config.toml
encoder_arch = "vit"
loss = "mse"
encoder_mlp_ratio = 3
encoder_drop_path = 0.05
residual_init = "none"
muon_scale = "match_rms_adamw"
adamw_lr_other_params = 0.0011
steps = 5300
weight_decay = 0.2
Rows from block 4 of the encoder, named by matrix and row number. Rows with one number belong to one neuron. Each number is 128 + 32 x the weight over its row's rms, rounded and kept within 0 to 255. All counts start at 0. After the name is the row's rms in percent of the matrix's.
# fc1: MLP up (encoder.blocks.4.mlp.fc1.weight, 1152x384), inputs 128-255
# fc2: MLP down (encoder.blocks.4.mlp.fc2.weight, 384x1152, transposed), outputs 128-255
fc1.53 094 [174 162 179  68 153 143 104  74 163 129 186 164  89 170 160 136 118 101  90 130 108 206  82  69 138  94  93 103 140 117 119 123  85  93 101 108 155 160 109  92 106 173  74 111  63  93  59 198  78 152 171  28 170  78 149 185 168  99 184 123 159  86 129 114 132 183 159 172 154 144 152  51 169 141  84  91 140 104 115 114 166 103 128  55  85 117 124  94 154  93 118 169 111 100 122  62 139 117 101 145  92 105  76 120 131 202 188  67 104 159 106 107  96 124 135  91  84 130 133 114 112 156  96 150  58 142  96 101]
fc2.53 086 [118 127 144 155 157 108 108 113 150 159 142 139 143  93 133 178 133 127 114 149 116 108 147  92 137  74 166 133  93  85 178 120 122 111 199 156 119 125  72 154 151 134  87  85 141  80 133 111 127 102  60 145 132 139 148 110 119 161 120 110 148 130 147 114 103 106 116 181 165 120 126 192  88 156 138 142 106 131 109 144 120 146 140 182 140 141  91 151 160 126 156 130 144 142 122 123 149 146 109 127 144 127 183 120 111  48  93 196 147 123 112 162  91  87 130  94 108 116 164  90 205 100 193 119 155 125 176 116]
fc1.54 098 [100 149 190 102 175 105 135  81 147 141 166 111 105 171 111 142 137 175 150 152 112 128 112 149 109 176 115 101 160 146 101 120 114 139 168 133 113  78 138 165 110 135  98 184 184  88 146 174 198  88 139 102 103 124 136 126 148 165 138 134 135 102 107  82 125 165 119 119 148 155 115 190 120 120 128 109 145 164 128 131  70  93 134 108 180 172 183  98 175  67 149 181 163 112 107  86 108  97 156 159 133 161 116 204 115 164  63  95 166 109 112 139 169 150  96 130 139 124 112 144 154 129 125 119  77 127 119 135]
fc2.54 096 [123 144 123 184 176 155  89 166  63 119  80 159 176 124 133  97 127 175 157 193 134 170 122 123 164  76 122 138 119  86 165 147 143 161  80  71 170 198 129  66 166  82 176 103 118 123 118 120 122  69  99 156 173 111 148 132 116  97 123 113 127  82 162 166  62 144  80 132 158 126 128 126 130 121 150 137 110 146 128 104 144 152 151 177 153  66 144 176 108 134  87 191 152 105 129  98 122 120 108 116 111 163  69  85 131  41  74  59  97 164  96 131 177 102 149  62 139 173 153 128 130 130  97 139 142 132 149 129]
fc1.55 099 [141 106 143 184  94  82 134 122  88 186 161 181 195  93 102 144 143 173 124 168  43  86  96 143  90 129 156 161  81 100 106  95 117  57 110 147 119 133 140 140 163 127 145 179  84 147 108 162 158  86 135  97 156 159 163 179  98 156 118 117 139 148 184  99 126 141  83 150 118 156 176 107  95 150 100 137 121  66 106 155 128  96 184  85  91 131 141 158 147 149 182 111 146  80 105 170 134  60 171 135  94 119 104 134 123  74 164 161  38 161 129  50 140  96 123 126 118 104 128 150 154 181 107 151 152 176 142 103]
fc2.55 080 [135 115 104 111 114 158 162 156 154  42  87 143 119 152 193 103 156 114 130 116 113 157 150 143 204 103  90 110 156 149 196 147 109 133  85 152 145 176 116 107 148  97 108 179 152 101 123  84 165 120 173 156 111 115 122 158 103 161 107 153 134  86 120  87 145 135 105  78  88  91  51 105 158 149 150 126 129  96 143 125 126 115 130 116 117 134  88 107 157  97 122 129 171  67 191 141 126 151 159 128 133 125 122 137  50 107 136 138 188 174 139  80 126 146 203 124 102 124 144 123 177 120  73 118 119 114  91 122]
fc1.56 107 [157  81 104  94 127 118 142 156  63 138 172 109 137  54 151 162 110 127 113 136 129 154 145  65 122 140 183 132 144 128 122  92  49 116 102 150 128 147 109  77 140 101 123 131  73  72  85 168  78 108 166 137 133 144 110 124 135 114  97 158 139 109  91 133 148  82 133  97  94 140  61 128 114 140 189  74  76 134 148 191 165 111 131 117 101 155 186 147 202 135 143 110 101 116  99 189 167  87 213 124 114 134 107 134 130 138 116 168 197 147 128 153 160 111 103 132 168  88 142 166 124 103 147 185 123 163 109 176]
fc2.56 096 [215 167 170 115  91 140 119 155 183 164 166 125  96 168 155 110  93 102 124 200 148 113 130 138 189 125 151 131 102 115 118 109 169 105 121 193 122 110 127 116 120 152 155 109 186 119 177  98 124 174 105 165 120 141 135 167  76 161 106 132 106 112 162 155 126 130 115  92 150  69 106 121 113 156  96 126 190  93 169 120 139 144 191 165 105 100 109 103  78 110 104 163  86 124  83 126  91 153 179 148 116 108  69 121 111 106 100 147 146 170 110 146 141  82 132 158 117 146  98  73 129 147 128  38 165 131 128 149]
fc1.57 095 [125 138 134 151 114  86 178 159  86 180 138  95 153  88  95 123 132 152 112 167 146  76  66 122 124 106  89  92 152 116 226 150 141 152 161 187 140 100  90 140 157  91 126 112  66 128 147 136  84 159 134 104  84 120 166 144 105  42  95 149 173 131  85 148  86  89 105 110  94  99 101 153 139 204 137 196  63 106  74  56 143 187 152  71 119  93  53 150 130 165 116 125  82 181 154 117 102 151 141 116 114 139 118 123 146 122 147 119 141  98 161 159  85 136 120  89 207 159 161 120 103 148 181 155 112 161 142 128]
fc2.57 086 [177 124 106 150 165 126  59 111 158  94 119 153  95 134 128 105 142  95 163 148 144 114 157 101 193 119 157 118 116 105  62  92  66 168 147 130 160 161 131  96 178 115 148 202 116  46 109  65  88  66 127 169 143 176 160 102 107 120 146 128 151 104 129 146  87 166 136 151 143  93 162 144  82  85 124 189  70 142 116 137 189  92 125 130 130  82 146 138  83 143  79 114 101 110 121 113 100 136 115  99 117  98 147 136  94  95 170  93 150 110 107  88 122 167  72  75 155 138 126 143 134 159 119 152 150  62 108 102]
fc1.58 097 [119  89 129 127 181 122 153 147 106  64 105 104 100 116 104 126 170 100  65 141 115 121 151  79 108 135 132  97  98 163 100 108 126 206 116 109 147 112 134 106 115 111 129 206 148 109 139 110 120  88 171  99 121 149 165  64 108  75 164  66 120  93 146 194 125 104 124 125 118  96  39  94 166 146 130 159 136 153 111  99 140 113 100 105 107 124 125 126 148  72 138 135  80 124  99 146 113 166 144 177 143 165 144 140  85 141 116 165 178 123 154 146  54 146  51 150  44 113  75 119  67  82 173 150 111 183 129  97]
fc2.58 097 [144 164 115  88 129 108 149 130 132 110 186 113 131 149 160 165 126 208 160  99 150  78 111 125  91 142 116 162 129 135  78 101 182  95 185  99 141 139 113 138 141 154 158 118 154 125  94 111  94 134  99  90 123 106 107 113 101 207 185 127 100  82  55  90 171 145 182  87 131 148 191 168 181  33 143 150  85 131 131 139  63  90 123 141 128 107 107 147 162 164 124  65 172  75 164 134 117  87 160  84 129 125 136 143 161 137 154  69 168 130 117  90 125 137 162 142 128 127  99 170 115 157 122 175 114 143 188  49]
fc1.59 091 [130 100 150 151 101  83 158 109 133 160 147  98 124 159  95  57 110 189 140 163 153 142 151 109 153 136 102 157 118 149 106 135 135 122 180  85 160 109 161  97  88 115 202  73 140  89  92 118 147 170 147 120 102  78 109 133 173 173 163 121 112 135  80 107 108 109 145 110  80 150 206 119 118 159 158 137 133 125 143 124 137 127 118 168 107  63 166 143 148 131  70 118  94 187 105 129 129 117  74 155  86  61 130 131 129 175 134  92 144 115 174 119 164 137  79 123  95 134  95 115 141 110 122 117 132  78 158 135]
fc2.59 115 [ 96 131 174 145 114 104 130 147 102 171 133 172 103 122 143 129  86  91  84  80 100 133  93 143 137 174 121 173 165 159 113 127 118 105 124 122 141  85 113 138 150 182 163 175 118 117 102  81 144 149 116 177 143  78 148 125 130 141 141 163 119 130 148 147  95 155 153 137  73 151 123  86  89 117  70 125 100 142  88  70 162 166 123  56 152 128 116 131 118  71 100 100 107  83 171 167 118 117 118  89 135 164 119 128 157 111 120 144  83 109  72  68 108 110 136 130 179 108 151 118 208 108 166 149  79 163  85 117]
fc1.60 095 [163 122 155  85 122 116 144 154  62 104 108 110  76  67 120 122  89  91 154 103 166  81 128 111 157 119 122  71 136 127  97  95 166 146 130 167 119  93 136 124  77 125 114 149 139 111 125 142 167  98 153  39 161 126  55  84 133  95  99 107 137 143  73  60 125 124 106 118  83 160 158 130 151  54 109  90 133 131 140 114  88 162 192  87 141 175 215 119 102 163 115  76 126 136 151  78 120 140 148 114 104 163 104 157 106 158 112 157 155  70  97 124 184 130 105 154 131 150 213 121 150 151 127 133 100  85  25 116]
fc2.60 104 [150 129 127 171 128 152 121 167 122  80 152 159 163 139  81 132 127 152 191 163 103 119 100 155 128 109  82 103 143 113  85 213 129 142 113 172  83 163 106 129 138  84 179 153  79 108 155  80 105  77 170 197 168 119 197  90 124 135 128 185 168  83 113 149  79 122 137 119 175  93 119 125  92 164  82 104 167 123 188 101 143  81 103 163 177 132 144 113 107  99 151 154  76  96 130 132  97 111 139 167 128 143 115 143 135 123 119  97 189 184 161 119 103 135  96 135 165 149 100 118 169  99  84 141 100 113 107 178]
fc1.61 099 [113 117 124 131 130  40 135 149  95 125 157 162 115 141  65  73 133 148 111 133 147  51  55 143 133 110 117 148 133 166 122 130 114 119 150 171 146 115 122 102 144 171 190  91 129 124 135 152 177  97 152 192 125 101  99 117 148 147 142 110  88 157 104 132 165 140 111 176  74  60 145 114 114 117 208 121 126 175 122 125 168  99  79 117 107 155 143 159 110 129 141 188 161 116  75 112 155 111 141 135 145 159 126 208 170 199 161 129  88 169  95 197 129 147 108 132  90 110 156 151 149 167 124 174 123 133 129 122]
fc2.61 090 [144  94  69 116 115 115 125  88  95 134 139 130 112 157 118 146 137 185 129 150 113 116 148 128 130 133 143 108  80 162 118 130 120 160 185 108 111 146 146 118 109 113 185 199  55 143 104 135 110 195 167 133 125 196  73 157 176  65 155 118 186 128  62  41 213 161  94  78 104  87 119 132 139 138  79 117 163 106 138 116 154 133 125 109 126 136 186 118 186 103 114  66 121 140  81 177 120 171  80 149 132  87  97 120 141  62 187 131 116 196 144 104 118 156 178 100 150 107 125 118 156  77 157  94  67 144  98 161]
fc1.62 106 [135 136 122  89 148  90  57 173 111 126 154  64  99 149 146  87 112  84  69 118 143 168 124 167 115 140  71 175 111 120 191 146 127 109 154 182 153 142 132 137 158 179 163 153  97  84 151 133 105 117 134 107 139 154 159 131 135 135  89 111 113 108 173 159 177 110  83 108 117 131 122 103 100 167 134 102 165 180 158 158 147 133 129 137 121 173 156 135  89 197 190 178  34 155 184  94 106 139 128 145  88  99 112  44 138 136 137 120  92 169 121 206  86 129 100 128 152 113  94 164 102 141  96 131 112  79 106  77]
fc2.62 091 [202 112  80 149 114 128 168  86 146 143 137 130 208 114  80 164 135 139 136 162 128 135 148  81 140 173 154  86  75 128  87 120 182 186 114  87 104 178 104 110 142 151 137 117 116 117 113  98  80 140 109 119 146 147 142  81 157 132 171 122 187 129 120  96 149  73 141 153  50 139 136 114 110 175 128 117 148 141 152 112 127 124 117 183 105 136 190  79 136  95 105 122 106 112 138 105 135 144 163 137 125 113 122  89 133 115 115 161 191  61 136 113 126 181 102 104 207  95 157  93 154 107 124 103 113  57 153 187]
fc1.63 099 [115 154  98 130 123 108  95 147 129 119  79 195 175 141 103 118 133  91  87 122 138  92 152 158 186 135 135 120 112 159  78 122  43 102 164 110  73 151 132 147 120  85  47 151 111 170 124 106 128  50 115 114 201 111 158 133 149 116 124 130 135 120  95 115 132 155 135 129 158  90 117  71  74 147 139 191 144  92 118 135 151 169 197 121 182 133 111 139 114 131 132 200 144  53  70 124 151  87 110 103  68 171 131 102 136 142 122 146 107 175 148 176 113  75 106  57  67 147 153 156 126 114 158 145  84 148 120 137]
fc2.63 059 [156 190  80 116 114 110 151 158 192  55 167 118  89 132 106 147 157 159 179 141 141 175 108 152 156 140  82 167 122  80 190 126 195 157 125 124 163  76 134 146 115 113 125 150 158  95 131 122 129 158 149 109 124 158 146 125 101 177 137 137 149 137 116 136  99  75 109 106 122  83  75  76 164 144 139  93 133  90  92 156  95  98  99 149 109  88 130 172  94 136 145  99 105 123 193 142 121 177 148 152 151 105 121  86 186 100  90  82 135  57 115 117 166 123 107 125  95 132 149  91 113 160  96 172 134 171 134  91]
fc1.64 102 [131 117 113 109  79 172 141 146  98 214 104 110 109 156 160 172 130  95  98 163  89 116 137  98 109 168 133 195  91  71 174 139  95 155 150  92 129 132  74 139 106 146 158 176  70 150 184 120 169 120  91  76 120 103 134 104 110 148 114 202  29 138 164 104 105 100 127 103 130 182 140  97 127 117  89 189 160 208 176  91  97 149 133 195 151 150 218 110 145 185 164 155 100  86 133 145 107 189 136 147 108 128 130 153 120 187 135 119 190 176 131 106 140 143 141 148 153 124 203  85 126 122  94 166  92 118 140 102]
fc2.64 108 [185  97 163 142 218 153 110 128 138 100 134 123  70 170 147 131 154 110 109 133 150 105 145 116 126 156 147  78 161 133 109 125 181  83  75 141 106  89 175 146 112 166  83 116  45 152 109 140 114 158  96  82 172 132 105  74 129 107 113 103 197 154  83  50 108 174 104  47 105 152 140 128  85 172 142  88 101 101 101 103  98 141 125 162 145 153 177 108 115 135 105 114 100 147 173  84 163  72 151  96  99 131 104  67 101  88 117  86 136 165 154 153  22 158 152 111 127 112 132 144 128 120 140 114  94 137 153 120]
fc1.65 095 [110 120 153 141 113 127 162 120 115 149  88 166  95 138  91 131 106 127 162 120 147 143 117 124  42  85 148  85  80 135 144 107 146 129 155 144 145 160 118 162 188  86 106  83 138 189 150 149  95  79  63 148 121 136 133 125 118 143 126 144 146 153 142 156 145 173 119 100 139 115 137 105 165 141 143  75 156 133 152 169 179  82  37 137 117 200 150 121 102  85  79  52 145  63 121 135 177  70 166 129 100  98 101 170 141 151 118 161 193 172 133 114 152  90 139 133 159 112 129 119 143 113 137 151  74 146 130 161]
fc2.65 097 [212 116  81 108 161 137 121  84  93  83 134 133 107 118 197  97 164  81 109  81 152 157 142 133 171 104  85 131 119 148 104 175  91 131  91 134 199  80  76  85 115 138 108 154 123 133  64 118 145 143 194 178 146 149  70  89 200 112 116 113 114 147 109  94 161  89 156 115 144 109 147  52  95  89 102 130  97 100  90 135  90 164 133  65 113 108 127 190 159 166  86 169 154 124 138 101 138 169 194 147  83 163 159 153  84 144 195 127 130  84 131 150 160 189  95  91 200 148 184  78 152  80 130  97 154 130 122 126]
fc1.66 096 [134 127 126 151 165 126 113 113  58 121 131 134 122 178  92 103 142 173 109 135 108 154 108 148 125 120 123 157 170 115  97 182 128 182  89  78 115 161 148 138 104 138  95 161 107  82 166 125  78 113 120 171  47 109 138 170  80 120  69 120 171 123  86  91 185 118 128 136 119 160 168 102 123 153 126  95 107  53 187  61 105 142 144 128  55 146 135  87 150 144  97 156 138 150 128 128 156 136  81 180 168 124 100  78 140 160 126 170 137 101 173 112 153 105 127 127 154  82 129 161  89 136 182 146 119 140 107 220]
fc2.66 070 [161  99 136 125 184 130 166 125 168  94 124 210 120 153 158 142 155  85 121 131  75 106 143 124 166  69 176  88 141 116  90 167 118  64 138 149 138  77 144  79 171  76 180 168 143 160  89 115 132  81 138 135 140 156 105  85 129 139 119 136  87 131 171 117  91 117  85 102 107 112 148 102 104 147 122 117 123 156 125 150  62 110 160 130 137 115 113 144 104 135  85  84 176 127  92 151 160 144 197  97 162 122 129  84 131 120 174 144 143 135 114 109 149  97 113  81 118 128 130 138 123 134 142 125  89  86 136 144]
fc1.67 099 [ 83 154 182 113 145 109 129 132  84 178 128 209 116 107 161 128 118 109 161 110 179 137 134 106 144 106 147  45 144 111 149 126 139 101 151 100 120 234 142  91 145 137  61 141 116  87 178  96 106 109 125 113 119 139 169 140 110 124 155 156 210 105 149 144 116 127  83 132 103 186 149 109  98  89 112 134 171 125 130 110 125  97  86 107 186 153 130 160 158 178 137 112 116 142 138 120 157  70 115 128 135 143 153 182 182 149 110 110  97 130 148 100 140 138 110 186 137 202 114 115 146 123 158 144 155 112 113 151]
fc2.67 099 [141  52 164 130 102 159 123 120 123 130 141 103 146 107 108 172 133 136 114 141 105 128 162 129 117 131 125 187 135 146 181 147 125  95 179 133 156 111 118 124 146 140 191 104 122 119  66  72 171 160 102 128 121  92 136 101  95 107  80 105 128 154 128 125  78 112 157 133 132 171 103 145 107 157 154 162 162 117 176 135  94  40 158 124 133 164  74 188 124  70  75 150 152 140 161 169 124 151 125 167 105 181 124 121 171 152 182 114 137 145 107 138 123 108 132 153 179 181  87 167 109 134 203 129 113 166 135 111]
fc1.68 094 [124 113 159  87  59 100 113 131  88  89 141 117  86 153 122 124 142 104 138 172  88 156 119 102 169 152 166 130 165 152 194  61  60 160 119  94 178  68 175  83 136 106 165 146 107 135 101 189  48 108 135 121  81 130 225 162 127 174 117 115 197 118 125 101 123 126 133 147 137 114 109 144 115 145 118 157 110  86 139  83 102  99 114 142  97 168 109 192 117 136 105 139 149 173  93 127 142  93 168 149 117 157 161 138 158 139 138 143 102 123 129  79 143 114 159  89 142 150 129 162 121 111 121 177  84  82 100 118]
fc2.68 079 [158 161  96 110 120 144 150 139 124 149  82 133 137 111 158 155 146 110 121 128 138 103 173 140  67  87 151 147 132 118  90 132 136 174 115  98 101 140  92  82  85 103 139 156 136 100 108 116 132 100  47 164 103 121  96 106 124 142 144 137 181 127 121 156 128 135 142 127  61 119 119 107  84 104 126 117 153  89 124 137 204  95 143  85 133 194 130 129  91 140 101  84 101 119 107 118  45 177 101 180 143 133 101 110  88  39 115 159  70  74  87 108 133 107 126  67 129 155 164 129  96 221 140 120 115 132 138  94]
fc1.69 107 [152 111 158 193  93 153 129 152  67 106  88 142 114  65 155 146 146 138  79  62 107 129 129 143 133 158 117  94 139 121 148 172 180 149 179 136 151 122 211  93 114  91 142 146 105 125 123 105 138 191  92 112 162 157 122 151 146 102 102  78 129 118 136 139 119 151 126 184 137 176 138 140 154 132  87 162  91 132 137  93 133 115 150 223 131 138 115 151 131 171 127 151  82 104 121 139 158  75 103 153 142 102 166 138 115 107 106 106 177 118  90 118  76 168 114 176 118 165 158 105 119 122 111 154 106  77 176 117]
fc2.69 124 [ 48  97 125 108 164 126 184 129  86 134  87 129  77 200 118 153 118 133 127 168 148 126  99 134 107 170 117  41 185 148 147 123 106 110 153  89 100 170 165 148 144  74  99 156 128 190  75 149 125 127 198  98 183 133 127  84  93 141 136  91 171 136 178  91 126 157 100 136 134 148 140 148 154 114 180  69 104 161 123 132 154 123 176  97 152 120 114  60 122 117  80 136 130 116 114  73 123 150 216 125 146 122 101  51 108 150 143 145 148 161 133  74 123 140 114 108 102 126  70  87 130 138 119 164 127  88 145 126]
fc1.70 104 [134 162 108 116 108 154 137 130  93 181 106 173 134 130 130 145 172 141 146 164  81 147 103 187 143 169 116 167 143 153 143 170 135  92 113 144 126 165 127 129  97  82 119 118 110 128 129  98 127 131 168  87 120 142  91 135 135  99 106  88  74 170 156 132  82 179  95  82 145  98 141 116 132 140 122 156 145 111 111 209 137 118  69 167 138 166 164 141  99  78 198 203 100 167 161 114  74  91 133 108 125 112 146 136 106 156 131 114  98 142 101  68  88 168 105 136 105  85  76 127 124 140 141 174 100 144 181  84]
fc2.70 111 [133 197 129  94 116  43  83 138 132  83 161 121 152 129 146 154 117 113 113 121 185 112 160  91 159 184 142  94  96 167  98 118 157 136 132 150 187 140 138 150 136 149 157 109 112 156 101 174 112 157 110 133 112 109 134 116 120 158  99  75 190 162 103 130 148 126 110  59 116  93 157 144 118 142 119 142 179 160 136  95 119 123 114 172 169 160  81 105  85 115 107 103 196 114 174 165 149 143 124 111 182 198  61 107  48 126 144 178 189 117 186 151  97 134  64  64 112  74 124 133 144  97 103 110  87 152 110 135]
fc1.71 100 [115 122  72 165  97 106 130 122 122 114 130 127 110 152 112 107 173 117 165  79  92 161 162 156 126 117 154 140  96 132 137 138  96 159 128 144 137 162 113 161 137 120  84 112 121 113 191  89  93 133 121 124 135 159 102 145  85  99 144 121 129 107 141 113 106 131 109 139 161  93  35 209 110  96 174 218 126 173  83 105 126 112  93 117 156 157 162 151 111 123 126 167 130 132 124 130 128  56 124  65 122  98  64 147 159 163 140 194 169 127  98  88 215 110 122 159  86 143 151 125 138 131 171 183  79 179 113 141]
fc2.71 103 [171 111 163  99 151 146 108 134 177  90 145  98 102 128  86 175  96 112 155 175 146 123  64  96 155  82   1 125 183  96 149 227 107 204 191 123 120 129 118 107  97 124 133 144 138 142 106  99 172 136 179 113 165 190 204 129 183 127 158 138  91 191 174 129 141 170  99 106 125  83 147 136 148 107 114 185 148 108 137 136 174 121  95 152 154 150 134 160 138  91 150 140 103 123 135 115 163  91 142 116 124 148 146 122 124 137 152  62 157 110 170  96 132 124 120 162 162 148  99 128 176 120 102 101 154 138 138 156]
fc1.72 091 [ 93 128 149 182 132  99 123 186 113 123 133 164 173 146 154  96 105 106 109 127 156 112  95 135 146 186 100 175  47 170 164  96 108  97 137 120 111  84 153 141 102 108 139  81 135 156  79 100 121 124 115  60 107 172 140 135 131  79 140 146  89 192 126 194 149  86 117 167 169 153 141 146 166  80 166 124  93 147  83 149 137 132 163  98 117 186 153 120 125 151  91 178 107  90 152 135  76 111  93 136 103 138  91 124 108 139 140 103 164  90 106 192  71 132 113  80  86  86 127 100 125 143 123 124  64  64 134 135]
fc2.72 103 [164 147 177 138 160 122 150  63 175  96 118 104 155 164 133 177  93 204 114 166 109 153  91  80 100 158 122 130 145 123 103 101 111 119 119  88  75 113 151  91 196 133 183  75 144 163 147 183 120 151 135 136  95 140 117 120 135 178 186 130 123 151 134 109 154 143 198  83 123 154 103 141 163 108  72 105 166 166 202 145  41 138 162 111 137 128 134 166 134 166 100 157 190 110  87 118 160 109 120 127 128 112 100 105 156  70 159 160  79 139 140 150 162 109 100 152 136 129  72 124 158 118 112 106 122  97 108 165]
fc1.73 094 [ 76 129  89  98 155 131 147 126  99  61 116 138 152  93  86 134 138 168  84 152 106 154 115 139 145 141  93 113 113  95 133 127 131 141 120  91 160  87 173 152 154 108 146 114 138 172 109 164 112 125 154  89 100 149 104 206 117 106 151 173 103 120 148 115 100 140 129 182 123 141 127 171 143  92 138 131 145 182 152 134 169  67  80 101  85 101 163 121 155 143 141 117 126 165 129  95 124 133 123 174  84 101 146 137  70 175  99 137  79 109  87 125 109 111 129  95  91  89 153 138 133  95 162 143 104 123  84  87]
fc2.73 096 [154 115 130  85 163  93 149  86 145  89 124 143 162 160 113 130 123 136 145 122  87 127  94 113 148 151  68 109  60 128 142 120 132 162 133  85 131 210  87 162 129 137 152 175  81  78 125 108 192 121  62 146 169  41 190 144 175 154 104 135 131 123 143 106 140 144 107 128 119  84 154 133 137  69 157  81 153 149  86  92  74 176 137 154 109  86 130 100  86 118 120 170 140 102 150 177 112 105 107 101 133 130 125 114 167 158  78 164 105 168 135  79 137 185 116 151 117 141 121  93 161  78 139  84 128 163 194 141]
fc1.74 111 [160 158 103 105 155 140 138 124 120 132  45 182 125  76 182 131 105 149 200 186 167 101 134 141 131 137 129 113 136 127 119 132 101  94 131 175 161  73 120 129  97 122 159 141 115 109 157 115 144  91 155 103 170 150 100  83 109 102 156 114 133  84  58 124  78 100 106 136 102 107 146 173 180 140 112 144 103  79 131 139 100 125 156 123  89 144 167 110 124 152 178  94  76  89 118 148 154  55 133 165 150 123 119  82 119 109 182 151 204 164 144 124  98 103 169  97 192 138 134 125 140 134 165 136  77 111 108  91]
fc2.74 156 [ 75 117 148 200 111  95  53 122 157 125 180 132 149 155 100 110 181 165 113 173  71 103 108  99 126 146 159  86 112 176 126  83 133 159 147 135  70 173  84 117 167 128 110 114 113 127 126 134 141 125 145 179 121 116 103 137 108 130 176 132 152 146 185 145 105 168  53 199 136 154 101 115  96 131 142 150 159 180 159 166 163  76 119 154 146 132 202 158 109 165 126 135 170 187  85 143 115 181  81 111  93 129 193 152 168 150  92 112  87 156 132 120  61 131 142 155  96  91  92 125  99 148 144 175 124 172 101 175]
fc1.75 100 [144  94 113 133  53 163 161 142  86 158 147 128 110 116 104 146 128  86 159 134 152  95  67 147 115 106 128  94 110 177  85 109  99 111 119 188 121 171 176 147 127 204 110 131  76  76 116 121 160  99 134 179 115 142 120 122 134  98 112 107  75 152 133  79 174  96 122 122 125 180 105 126 165 103 124 146 102  94 161 140  52  97 111 131 120 146 186 144 187 129 136 109 185 147 134 104 139 155 142  97  68  97  94 114 125 199 165 132 122  64  89 130 171  71 139 167 155  71 114 126 143 145 121 139 175 135 150 140]
fc2.75 088 [110 104 209 111 182  98  97 138 122 121 107 168 155  92 134 128 164 123  60 117  99 171 169 110 153 149 116 205 147  96 148 102  97 132 150  69 152 148 124 107 179  53 146 103 106 117 123 138 139 159 106 128 127 103 167 107 150 170  75 125 156 111  94 119  66  99  89 127 154  58  67 111  38 149 170 105  92 118 143 148 161 143 109 101  84 134  97 114 112  41  88 128 143  98 137  83 183 143 129 138 108 155 170 118 123  74 148 116 126 126 143 143 163 128 129 144 119  83 116 131  97 169 136 126  88 104 111 120]
fc1.76 089 [165 143 136 148  88 151 176 155 151 121 110 134 157  77 122 143 124  81 111 141 147 127 169 137 158 110 188 139  48  54 113 156  80 131 122  72 161 118 138 182 144  96 156 154 113  87 109 104 104 119 165 110 169 170 120 186 130 145 114 156 131  38 127 150  73 114 109 103 123 161 138 121 178 165 117 121 134  59 139 109  96 122  53 164  87 105 168  96  77 163 128  95  81 118 151 134 122 148 155 185  87 138 144  76 122  58 155 122 122 143 193  58 126  90 147 106 166 100 115  71 123 120  86  98 113  58 125 133]
fc2.76 125 [ 89 147 105 148 157 121 110  94 126 106  47 152 136 147 102 150 114 115 135 133 146 139 111 118 126 159  59 172 179 154 104 150 148 162 170 162 136 136 129  87  87 123 131 140 163  97  46 119 226  74 131 165  96 127 143 107 133  76 120 105 122 138 130 120 131 154 175 171 136 125 136  97 102 121 168 176  74 199 123 157  95 115 147 110 146 158  36 182 156 138 132 159 129  92 106  44 166 120 195 159 119 145 117 146 106 118 137  87 170 105  87 104 175 143  61 132 180 148 135 140  86  64 110 125 157 193 126 129]
fc1.77 089 [136 149 166  26 141 111  63 116 119  98 147 206 140 162 183 148  78 142 139 148 102  88 188 175  64 125 155 110 123 117  88 191 128 116 115  97 178 197 108  81 111 102  87 113 133 136 143 107 147 102 146 144 126  78 101 127 121  98  93 199 149  90 145 100 165 161 120 155 121 111  99 140 197 110  77 130 175 171  98 106 136 174 162 108 119  94 101 115 177  88 140 178 167 111 125 135 117  79 113 173 152 152 155  94  59 107 161 150  76  90 143 107 148 153 174 155 161 143 146 138 141 132 105 154 109  98 119 161]
fc2.77 102 [ 70  98 135 179 136 125 132 183 164 154 139 114 127 101 120  82 124 135 131 149  86 173  81 159 151 104 143 193 132 140 170 107  93 125 119  94 112  55 119 134 141 154 137 160 149 116 107 133  51 130 128 177 101 123 148 129 148  97 171  80  74 156 115  87 169  98 100 155  91 157 130 102  96 169 155 160 121  90 209 156 123  56 132  91 137 120 132 137 126 106 122 132  90 168  85 130 145 192 141 113  72  74 135 164 175 143 100 141 135 186 115 134  89 106  98 174 135 134 106  48 136 145 161 147  86 111 158 110]
fc1.78 106 [141 149 158 122 174 188 151 143 161  97 183 123 139 160 113  84 124 113 125 171 133 136 122 130  95  99 109 169 147 107 149 215 147 140 120 106 145  58  48  74 112 168 193 135 123 154 148 143 101 103 125 155  83 163 152 164 187 133 111  97 136  74 107 124  77 148 156 122 116 189  82 113 123 109 145 161 182 163  93 112 153 125 141  94  67 108 121 112 116 121 120 200  80 139 167  76 127 133 130 101 157 134 115 182 117  69 111  89 111  81 149 151  86 170 110  98 139 126  88  85 120  79 122 114 153 185 149 137]
fc2.78 085 [173 100 178  61  86 181 199 151  94 144 104  94  83 127 166 109 158 103 152 153 156 117 149 109 124 119 160  76 190  81 139 106 142 171 148 130 138 118  98 146 132 140 142 146  98  54 194 139 102 173 158 121 191 189 197 132 113  90 165 165 105  91 132 139  96  90  72 130 221  94 140 191 142 158 112 116 129 138  86 110 117 160 121 119 118 125 122 119 132 171 120 106 137 102 175 119 145 119 112 161  68 137 125 121 219  67 119 122 130 168 123 125 121  89 114 152 110 134 204 161 124 131 139 147 116 127 130 122]
fc1.79 099 [ 93 160 122 120 111 181 125 149 117 110  68 174 109  72 158 103 128  82 119  99 206  77 107  66 114 132 114 125  76 139 150  62 141 144 149 131 132 141 105 129  82 172  81 132 114 119 147 119 184  76 132  88  89 108  94 126 102 147  90 158 190 145 140 103 134 162 115 158 122 123 140 189 120 138 134 156 132  95  98 147 166 101 156 148  80 159 102 127  88 193 131 156 140 142 124 169 172  62 104 163  94 130  88 168 131 109 135 135  92 116 175 116 110  93 106 128 141 114 146 149 127 130 102 134  94  81  68 112]
fc2.79 079 [ 41 136 107 169 188 112 119 131  97 134 141  86 133 140  94 115 165 174  83 150 130 190  69 143 118 124 182 172 202 124  96 159 117 134  80 158 184 171  98 116 105 167 130 153 108 124 104 134 153 134  96 123 169 126 117 165  82 155  86 107  95 169 105 129 142 104 150 126 132 126 139 113 213 102 135 127 131 113 170  91 133 153 138 129 151 149 102 120 113  98 105 161 160 101 105 146 101 136  85  70 171 138 129 139 213  85 146 131  87 109  83 162 120 109 129 139 110 186 160 106 146 129 112 149 118 149 115 166]